python train.py --image_size=48 --crop_scale_min=0.5 --bottleneck="kl" --encoder_arch="squeezenet" --encoder_norm="batchnorm" --encoder_activation="gelu" --decoder_block="plain" --steps=18900 --warmup_steps=560 --weight_decay=0.08
Rows from block 3 of the decoder of a small image VAE, named by matrix and row number. Each number is 128 + 32 x the weight over its row's rms, rounded and kept within 0 to 255. All counts start at 0. Numbers have three digits each.
After each channel's rows are labels from the 100 images, of 14848, where the channel reaches its highest value: "responds to" is what is common among them; "colour at peak" is the nearest of a few named colours to the mean colour under the peak. Only what is clearly more common there than usual is listed. The data: photos of arthropod specimens (BIOSCAN-5M). In brackets: how many of the 100, against the usual share in percent.
# conv: 3x3 conv (decoder.decb.0.0.conv.weight, 64x64x3x3, each kernel summed), inputs 0-63

conv.3:096131124153099043146123160135094110109126171120171093131149095130162101173111129171126111162162182120108066182131100106129075218105141114151068128134126120112160189111108148174115141154110115
responds to: order Hymenoptera (59 vs 20.4)
colour at peak: brown (56 vs 3.1); black (44 vs 0.8)

conv.13:106092055100202150079135124121150127128175096127193137116117142151122115158105166160181103123117152047149101153193129169152148130142199174143142156126172158115118142105119146096135117160103093
responds to: order Coleoptera (48 vs 16.8)
colour at peak: grey (73 vs 7.3)

conv.17:191135099080178151100120121119104116153090123099090106153037118146075126150115091106195145112088118155128181130148083079172151107143110125146147091090148161100137138112094147141126157163157059
responds to: order Hymenoptera (45 vs 20.4)
colour at peak: grey (36 vs 7.3)

conv.28:139091077105104132130125165144125108155120127122148114118130115160083110114129092124078177168130147139044123114089091131189104180140107145081099077119205144084123138123138153105086167179142201
responds to: order Hymenoptera (54 vs 20.4)
colour at peak: black (100 vs 0.8)

conv.52:108156148147097055119159101091147138103089127084127155114111123106156083147105123173240123082155137146140154139150166126111058091118137135182139158119088155141089121116128170090130085102125075
responds to: order Hemiptera (69 vs 11.3)
colour at peak: grey (86 vs 7.3)

conv.32:099122122090149129167173130094152124109116144182179164159137159125135077143134123112218162156130150104085116114173111091180107087159109117159148175177114184143124092192079119105116118152108081
responds to: order Lepidoptera (33 vs 7.3)
colour at peak: pink (99 vs 56.4)

conv.40:143100184081151136140110114126103108166075123083172162083065129147072147105131126091116180105176106126109156122098137105144130119118112122169143180127104122096157091112150091126090064044073127
responds to: order Hymenoptera (48 vs 20.4)
colour at peak: black (68 vs 0.8); brown (30 vs 3.1)

conv.23:118117130127099147132108144114110143056152174075147141126117127140069153151141169077026162146124167057145085156154160119143120185128137119063121117126170157127086153147145149153116189139141136
responds to: order Coleoptera (39 vs 16.8)
colour at peak: black (100 vs 0.8)

conv.60:090116194132083173116180073119134047114076146121142132093101153126167155135168128095114122177124077150135109111198160098100124175151121164086124154147082191119148119129138131083133098140160119
responds to: order Coleoptera (47 vs 16.8)
colour at peak: black (99 vs 0.8)

conv.44:198133150110100123133122108080116148124135134068101163087107148107124128149142143092168128186192130169139101145089217125101133133211104100119116077145141152102136094158149131089122082099127074
responds to: order Coleoptera (46 vs 16.8)
colour at peak: brown (66 vs 3.1)

conv.29:201107143064174101102109131105133073115154156130108124092143141126078103127138167089130140089067147140157104134163128075093167117134120112157148102153115147107183087159074109037088129156116141
responds to: order Coleoptera (81 vs 16.8)
colour at peak: brown (79 vs 3.1)

conv.27:133125170086149137095112145133088174148119215116083118089106146066127067139155104099106100150132066168129177120128117059171143150156108097095158139078095172103144118141118109096140065139123123
responds to: order Hymenoptera (59 vs 20.4)
colour at peak: black (70 vs 0.8)

conv.54:110114103109129054116146159153098137149155197164127110117151143115116113182166152117030179125126125145093130199117112171147106228134138148154091147133107062153123130124132148108110134121134116
responds to: order Coleoptera (48 vs 16.8)
colour at peak: black (98 vs 0.8)

conv.48:109156151086127126144110141120122061121109140116057114078139156167127130151143054106137141183098215107186116140163136134191127191115141090128139134146123191128171114151127093136083161100127119
responds to: order Hymenoptera (61 vs 20.4)
colour at peak: brown (47 vs 3.1); grey (38 vs 7.3)