A small image VAE, trained from scratch.
Model: 1.58M parameters, encoder norm batchnorm, encoder activation gelu, encoder depths [2, 5, 5], encoder widths [128, 192, 288], decoder widths [64, 64, 128].
Training: adamw at rate 0.0017, batches of 256.
Data: trained on photos of arthropod specimens (BIOSCAN-5M), 195000 training examples.
Rows from block 4 of the encoder of a small image VAE, named by matrix and row number. Each number is 500 + 40 x the weight over its row's rms, rounded and kept within 0 to 999. All counts start at 0. Numbers have three digits each.
After each channel's rows are labels from the 100 images, of 14848, where the channel reaches its highest value: "colour at peak" is the nearest of a few named colours to the mean colour under the peak. Only what is clearly more common there than usual is listed. The data: photos of arthropod specimens (BIOSCAN-5M).
# sq0: squeeze pointwise conv (encoder.blocks.4.sq.0.weight, 48x192x1x1), inputs 144-191

sq0.3:533503664458506434503522488540504453464543509492462554481511555457488489513454450570580470547391486600489513484572431451495460435474496496606536
colour at peak: white

sq0.28:449496490476499437463507474487480514486466505546558524521498561435543547541497435532515508508458468498459561536519457517474440480461481493514507
colour at peak: white

sq0.22:588486476471506462482527463545492552496566443535455525466522570511571487471451472591506478534526436582496519485499471465455525431518558463577534
colour at peak: grey

sq0.42:530522482486527476476445494533471476509574493550501538530548566473448494506472522535537568533491476572484478557498423551444489508522521491486486
colour at peak: brown; grey

sq0.44:487513512507495550553510467500508480508536524516532502510486428526491524449528506519526519509537497480525526491504496479473519490471515522540496
colour at peak: black

sq0.1:504482453441491448540509520489560510540495485481485497482484518558466464429524490481588543488494547499518472441516482455481484457571505484527483
colour at peak: brown; grey

sq0.40:488524487495490475456484462494510493512463465503523498496508565500545491471497465553462495492512524496450522534510507512484451501499513483544539
colour at peak: black; brown

sq0.43:476535530431408483492393503468473442509364415533532520527445470501484621467414453550575483496483468570507506523468490503454537487494463591487499
colour at peak: black; brown

sq0.38:476521480421463553499476460584486498440467508471350484597468437529534465507544414475504518571415546566518548462479544475373465532555479447486531
colour at peak: grey

sq0.10:519485519483472434506445518500445508473492543531511480512498479465483447455480520481494508549498519491538537505503517560485518542479482520510523
colour at peak: brown; black

sq0.41:494525469532482486467516484466513508459514521462493523489490508444532501505527533493506495528492502490486500527518563518479479502491468469519488
colour at peak: white

sq0.5:550516535533441551554479484497496520521504488476491488527485491467521508448504515515451442470505481498518530525460467567446454546485542443501456
colour at peak: black

sq0.11:441488451491489518518462509472546551573517457593548521537528463501513520504469384475607519563543496554525474528517457533562493482535494553563481
colour at peak: white

sq0.14:496502540499500526552505488496493504491458461489477485558449478498509483494509547484518519470477491510515533545468522482482478500444510470481501
colour at peak: black; brown

sq0.35:549474501509460532520473473528463517516485508453471552536553505451513499558486494463496501543490487517557478530532508522478515530524465532517537
colour at peak: white

sq0.4:508468551473456524449503490505467495543485474480484531505561488458544505573534473507502514572482506529504466503493523509493513513516471487500485
colour at peak: white

sq0.30:562525497499504530544474541499488484510417474518548466519459485506519506516497549483475523485523508504547475459524465500474563498463550482513530
colour at peak: black; brown

sq0.27:476561470494543508528516465441473525486533520481519509458454487552445575475487504472529524511474519524508497553507513497496536435499456491483439
colour at peak: grey

sq0.12:459542511529528463454532472484507531479528503501480441469476525518464459465463502525521472412521480494480514476510502482476482466495480489474467
colour at peak: black; brown

sq0.45:551472536545512514515476520527522519567544513480478489492501455544538458418537458484466526480501494464597478513495497521488529554477487473544549
colour at peak: grey

sq0.25:529485490493479527580465469549527506517467503468477454477467464542483483425547488490477543504489588488467502499487514529503513515494514480515492
colour at peak: black; brown

sq0.33:452518488531458509490496499492493500529478519499563526513499488478471509523502485515497506488552511460484533511517503528494456511492472499533496
colour at peak: white

sq0.47:457482516503507520492484506513424493495468482493499543513467540440405555429558474481489490486467481460482490492490525477470482533520533501521424
colour at peak: brown; black

sq0.46:492473497475528511490491494480512535516505521461514492479471516535495497522496522491520480413510545505542511484497500558538479436500486455522488
colour at peak: grey

sq0.18:496515469493477503541515514429447496442547451525417572504530498473465486555494547497575562540441501474515438524514614534454511519528475521550456
colour at peak: white

sq0.31:517527427414484481455540445453507545484484498516533497447524561496455515520511582508532491513505483488462507513508519514510514465487470519468409
colour at peak: white

sq0.16:451544459477529486491465389452506463516510542535533513442512464506579518492515550455633496499477503501444523547455574497489554491509463568545417
colour at peak: grey

sq0.6:521496504448527450538500497484539509464471476481498458470479512556560489441459543547531492438477534478518496469487448498529469498503530501457497
colour at peak: black; brown

sq0.9:475521407463468549472517499504428495510481501545461533464481522448479552567502513515531508511422486473462521515496483489482479502506483533465395
colour at peak: white

sq0.13:482516463486480510500461501518505489469489503458499504470494489459476565522472559500491553547464510552489478478477527536495525484538495487453486
colour at peak: white

sq0.21:514536533573528566482461489450501496520561431529524466560510379539560567452481470458515518470547439500472396541465549494476547563465433490448514
colour at peak: grey

sq0.29:484508518524521497469484522480475532487463529518510481473469521558532504436460490494531508443504443519496518507456505512525503506496488484516536
colour at peak: black; brown

sq0.17:487513521512493519470514507532468479488466459536514570488522524456514469553508473497527514522529529524494494523552508542499475500523464465516508
colour at peak: white

sq0.2:532494484496516472514510560526529530495508511506500489525469492550501482462513478459471506464476524496464512491531499499488478482509523492476504
colour at peak: black; brown

sq0.7:485511525481533532512552521526501478531514482518550429574467525533506517532518479526492529470561490439495516500513516514521497495504478497543501
colour at peak: brown; grey

sq0.15:522501524461497538503422543486538461498490460450541551554546521485507498526483518578444519523470502500481491506455444501424550510487563486499524
colour at peak: grey

sq0.36:520461479489530534486502535512529489498475499448499466531459502518537509475541479509519471440551500450545500495498496453443471501508527489496486
colour at peak: black; brown

sq0.37:487473481451511467521490492477532487517525521504478552468553472557509488420513524478551554537508477509463498449479492462480503508493458496507488
colour at peak: grey

sq0.24:459482456463514478521539518511412556530568461443456537516505547561409480460439451482511545495472465581522514565501471479441510371522506434541468
colour at peak: grey

sq0.20:481475512507470529486507499539419505491468520518515464479557510436457481530492567545530484545520544500489529513562472559510438558508467534487481
colour at peak: white

sq0.26:527475462542527523512551464491491581507521510496438471511509489493495503518510508464528552457515514516564466564491586557479454511472508535533454
colour at peak: white