Weights of a small image VAE.
Model: 1.58M parameters, encoder arch squeezenet, encoder norm batchnorm, encoder activation gelu, decoder activation silu, decoder widths [64, 64, 128].
Rows from block 2 of the decoder, named by matrix and row number. Each number is 200 + 40 x the weight over the matrix's rms, rounded and kept within 0 to 999. All counts start at 0.
# conv: 3x3 conv (decoder.mid.2.conv.weight, 128x128x3x3), inputs 126-127, a 3x3 kernel for each
conv.0,245,267,204,270,86,178,219,180,332,197,165,142,177,188,86,211,156,157
conv.1,216,204,231,202,270,219,218,181,214,196,213,234,163,189,203,204,183,222
conv.2,188,201,206,222,241,173,128,197,81,235,217,186,220,245,267,199,215,184
conv.3,39,66,162,100,242,297,218,263,191,221,169,211,187,50,271,275,198,245
conv.4,262,271,224,218,127,250,216,241,290,182,179,193,188,169,130,185,181,172
conv.5,249,209,237,221,276,215,238,251,181,254,206,201,186,130,248,219,224,189
conv.6,229,206,153,118,155,122,188,134,199,166,132,168,110,236,220,158,173,188
conv.7,219,220,203,124,258,182,143,161,189,225,211,254,159,126,179,218,197,224
conv.8,216,213,206,198,251,200,236,200,223,193,180,176,164,163,133,195,145,179
conv.9,183,253,250,233,150,195,125,204,195,198,259,235,215,224,218,218,204,241
conv.10,249,162,173,185,170,210,217,182,206,198,178,209,170,146,171,174,168,179
conv.11,205,252,203,251,151,226,186,243,194,189,216,239,196,148,234,206,210,220
conv.12,185,150,211,197,212,165,231,183,225,242,205,175,203,142,171,209,186,154
conv.13,231,226,202,228,232,191,226,212,206,169,186,174,172,155,166,200,188,180
conv.14,249,100,193,204,172,204,197,272,185,195,213,213,204,220,240,203,201,220
conv.15,170,181,255,154,277,203,274,186,184,213,219,183,184,205,198,201,202,187
conv.16,219,156,231,227,140,185,164,160,252,182,180,177,214,199,173,167,182,176
conv.17,205,180,213,144,137,125,194,218,152,226,212,166,183,266,184,239,216,158
conv.18,227,215,199,178,101,158,150,195,182,215,185,179,193,93,193,196,181,201
conv.19,158,230,198,230,287,231,181,201,307,181,251,237,230,132,247,187,201,275
conv.20,224,210,219,146,294,147,273,224,228,209,207,214,199,131,167,147,184,193
conv.21,204,198,151,209,120,183,232,235,261,249,219,231,204,194,198,201,197,192
conv.22,201,229,190,233,250,111,201,225,160,222,164,216,230,74,243,228,348,224
conv.23,191,210,209,203,197,205,200,203,223,209,171,193,208,202,188,178,198,203
conv.24,188,256,206,252,152,204,191,168,173,226,244,230,188,200,209,256,232,208
conv.25,183,194,255,231,165,261,243,191,208,160,160,196,113,78,145,148,127,159
conv.26,152,261,189,216,106,205,175,176,172,206,166,141,146,218,203,176,182,148
conv.27,220,216,242,124,38,243,227,139,249,190,168,237,195,122,204,195,162,214
conv.28,205,218,199,249,193,218,191,299,255,154,182,240,127,183,132,199,251,181
conv.29,220,222,198,220,193,169,183,182,132,231,240,238,217,239,242,218,237,235
conv.30,137,156,138,221,256,225,193,147,180,110,208,207,205,169,216,198,190,189
conv.31,210,155,145,171,245,185,144,201,155,222,209,227,241,226,222,223,217,215
conv.32,199,227,252,189,176,196,245,181,166,170,190,177,201,175,197,175,168,192
conv.33,242,204,157,194,201,141,254,219,214,207,178,144,172,235,203,206,185,184
conv.34,199,199,116,219,100,148,237,250,216,261,261,229,275,276,256,234,249,232
conv.35,200,191,150,191,235,202,168,215,177,204,203,209,186,156,193,193,172,207
conv.36,162,160,212,191,301,197,231,201,181,185,230,217,216,194,204,242,211,230
conv.37,233,242,213,261,142,201,202,261,199,220,217,227,225,240,246,222,203,203
conv.38,293,176,195,139,261,232,254,163,187,151,77,215,102,129,228,184,144,218
conv.39,247,136,182,268,169,126,217,177,227,180,163,185,231,208,239,180,177,243
conv.40,214,185,209,167,211,230,221,190,199,218,165,186,154,181,138,185,189,198
conv.41,285,309,167,293,232,177,194,214,196,171,198,145,126,227,145,259,194,179
conv.42,244,190,185,176,245,215,202,161,156,205,225,223,212,249,208,224,232,208
conv.43,244,215,204,195,252,222,224,187,211,201,199,199,181,206,189,206,183,196
conv.44,194,131,200,224,56,212,182,217,210,172,126,156,170,151,203,177,206,169
conv.45,234,241,222,235,149,207,270,255,234,189,187,215,190,185,184,182,184,202
conv.46,194,275,288,205,210,212,223,194,233,189,163,150,205,170,181,192,163,156
conv.47,282,294,302,206,297,245,260,226,183,225,235,195,216,257,229,212,221,232
conv.48,216,199,213,159,219,194,220,194,203,206,182,180,214,220,186,200,215,216
conv.49,192,244,231,219,194,230,147,165,193,197,204,231,240,263,261,195,250,209
conv.50,216,202,251,204,92,142,200,228,246,215,245,198,140,164,252,187,196,232
conv.51,167,160,151,144,185,232,169,196,189,229,220,188,238,210,233,213,217,219
conv.52,179,105,230,125,211,229,159,173,116,172,209,184,214,247,196,203,189,207
conv.53,281,279,193,189,298,321,258,201,310,181,187,188,233,153,170,202,186,157
conv.54,223,221,212,181,256,214,237,191,196,181,177,185,148,164,177,182,176,181
conv.55,205,203,252,182,223,221,244,201,161,198,186,251,150,240,250,205,166,167
conv.56,182,82,207,203,269,251,213,199,175,162,144,199,148,241,234,146,177,214
conv.57,179,243,259,178,174,245,110,137,175,260,195,145,136,267,162,178,43,163
conv.58,166,96,143,233,258,190,147,223,165,172,177,200,175,168,183,184,160,192
conv.59,244,212,239,268,168,213,216,228,246,164,165,177,132,116,154,184,136,147
conv.60,201,238,157,198,225,186,254,161,140,209,132,209,273,273,247,239,226,216
conv.61,140,137,238,210,339,190,164,226,180,225,259,240,288,196,105,219,294,176
conv.62,159,232,245,166,217,193,119,119,178,199,181,184,212,274,187,243,229,176
conv.63,224,202,241,184,160,242,211,149,195,209,196,198,217,219,166,197,177,190
conv.64,290,276,265,168,219,233,181,232,207,248,125,203,193,184,215,209,193,218
conv.65,193,216,171,223,130,162,208,198,182,188,182,155,173,157,166,201,199,157
conv.66,190,215,203,195,101,243,173,127,125,223,108,154,191,289,206,187,235,210
conv.67,303,284,321,260,210,293,126,229,211,284,204,145,233,226,253,178,185,256
conv.68,257,189,147,241,148,64,253,153,144,160,128,143,160,165,140,201,211,211
conv.69,259,263,302,302,301,220,157,177,257,257,254,241,205,210,270,201,228,254
conv.70,256,191,207,214,219,174,216,235,226,190,205,208,204,230,214,182,197,206
conv.71,198,169,205,207,185,201,205,193,296,130,148,183,150,170,126,196,201,148
conv.72,203,183,215,221,269,224,185,213,213,188,227,218,198,163,191,221,218,198
conv.73,365,238,278,243,320,337,190,104,272,214,184,226,227,227,128,217,228,246
conv.74,167,107,161,298,279,151,226,272,221,211,162,256,228,274,82,191,253,236
conv.75,169,274,282,214,225,282,201,190,181,191,182,198,206,176,212,199,206,214
conv.76,192,226,237,224,267,274,137,217,206,194,211,179,149,228,183,170,132,158
conv.77,212,230,228,214,223,186,188,218,219,227,188,179,207,170,233,213,241,200
conv.78,171,252,211,231,116,258,213,206,208,183,167,197,175,237,200,143,239,187
conv.79,183,265,172,186,268,170,170,212,86,254,212,245,226,278,228,223,250,235
conv.80,183,217,162,144,145,173,221,180,180,220,215,163,197,205,185,224,192,230
conv.81,232,176,213,223,164,212,190,232,220,173,180,208,150,163,198,184,189,220
conv.82,171,135,243,268,358,201,225,271,239,276,215,245,234,134,275,254,261,261
conv.83,193,271,284,155,137,118,246,101,150,143,206,184,148,218,201,146,121,153
conv.84,179,211,233,253,182,190,216,193,207,209,212,227,213,186,191,239,225,172
conv.85,195,277,160,243,229,245,223,302,259,201,235,217,233,309,222,238,228,211
conv.86,254,174,149,296,297,177,202,144,252,175,215,235,216,151,209,162,229,161
conv.87,163,248,194,180,334,213,139,174,270,210,222,194,167,133,228,203,247,200
conv.88,198,189,224,196,199,198,222,231,192,199,179,192,205,172,188,218,225,206
conv.89,188,227,190,226,181,193,224,217,220,251,301,223,165,161,164,223,213,208
conv.90,274,213,229,203,161,150,237,176,197,228,222,217,181,158,180,130,134,128
conv.91,206,184,226,248,203,222,166,161,205,200,214,207,206,189,207,222,189,190
conv.92,204,180,167,102,139,189,196,169,253,226,237,228,195,262,269,249,214,197
conv.93,256,204,166,234,238,139,209,170,328,151,198,189,139,83,128,189,185,259
conv.94,213,176,200,205,114,158,207,219,230,185,158,188,160,157,188,168,163,194
conv.95,229,242,229,143,170,196,239,206,175,238,242,233,240,253,219,234,235,200
conv.96,240,199,244,263,276,218,248,206,163,169,220,264,184,266,203,175,207,218
conv.97,176,204,93,307,309,168,225,224,142,207,222,172,202,171,229,194,217,232
conv.98,164,180,157,159,150,203,269,258,212,171,153,185,271,160,140,200,203,167
conv.99,207,172,240,186,195,195,159,171,201,161,215,127,199,162,163,167,170,185
conv.100,191,196,190,207,267,215,201,199,241,204,178,189,173,161,148,202,176,199
conv.101,235,230,183,216,125,238,195,182,223,174,186,159,230,257,93,189,185,200
conv.102,282,151,179,216,181,203,277,177,331,160,162,151,164,85,121,134,142,199
conv.103,185,186,205,181,135,180,192,263,268,187,208,160,135,178,192,150,161,183
conv.104,170,173,153,150,215,171,156,114,143,160,237,217,288,247,202,221,226,169
conv.105,70,173,245,218,68,265,254,242,154,221,222,201,167,137,276,252,278,181
conv.106,202,214,154,202,153,184,178,215,201,230,231,207,239,238,270,226,230,229
conv.107,196,192,127,214,162,185,188,223,222,219,187,202,191,154,177,170,183,216
conv.108,235,180,216,238,246,144,216,175,264,191,181,195,184,112,208,163,223,216
conv.109,250,196,240,234,246,248,171,194,213,217,202,206,174,164,186,205,182,213
conv.110,158,207,224,204,274,271,279,250,307,236,196,243,177,6,148,221,180,182
conv.111,168,196,228,208,130,226,225,240,196,211,213,223,244,249,243,208,228,214
conv.112,171,174,151,160,237,132,113,218,205,246,255,191,280,236,164,216,169,289
conv.113,250,184,263,100,89,219,264,116,213,178,130,181,134,113,133,183,166,179
conv.114,188,174,210,168,187,154,196,237,279,150,232,235,195,196,172,182,165,148
conv.115,222,200,192,206,157,147,204,195,215,195,182,246,202,178,160,195,173,187
conv.116,234,203,234,170,193,249,207,215,246,199,205,208,206,195,227,225,208,199
conv.117,238,223,166,236,171,116,161,191,184,153,151,175,238,203,83,213,286,140
conv.118,239,278,241,227,126,112,181,208,215,132,178,98,215,221,221,192,225,207
conv.119,175,183,230,177,212,224,178,214,223,232,242,260,185,178,204,236,205,242
conv.120,159,124,67,225,239,89,142,225,155,252,240,282,246,217,225,196,252,230
conv.121,215,196,232,216,229,187,165,197,133,230,225,206,238,195,225,227,219,197
conv.122,218,221,213,201,164,223,152,176,209,157,174,202,176,161,180,175,172,193
conv.123,181,99,279,107,143,263,239,261,138,151,188,182,149,200,235,171,210,189
conv.124,168,191,154,180,143,244,117,242,147,221,257,200,221,230,242,205,221,193
conv.125,179,140,185,141,250,179,156,186,185,158,172,173,154,129,146,196,142,191
conv.126,142,177,229,175,95,260,248,239,244,189,198,227,227,61,228,206,191,161
conv.127,188,151,229,256,285,194,234,219,243,166,196,240,182,143,237,195,209,196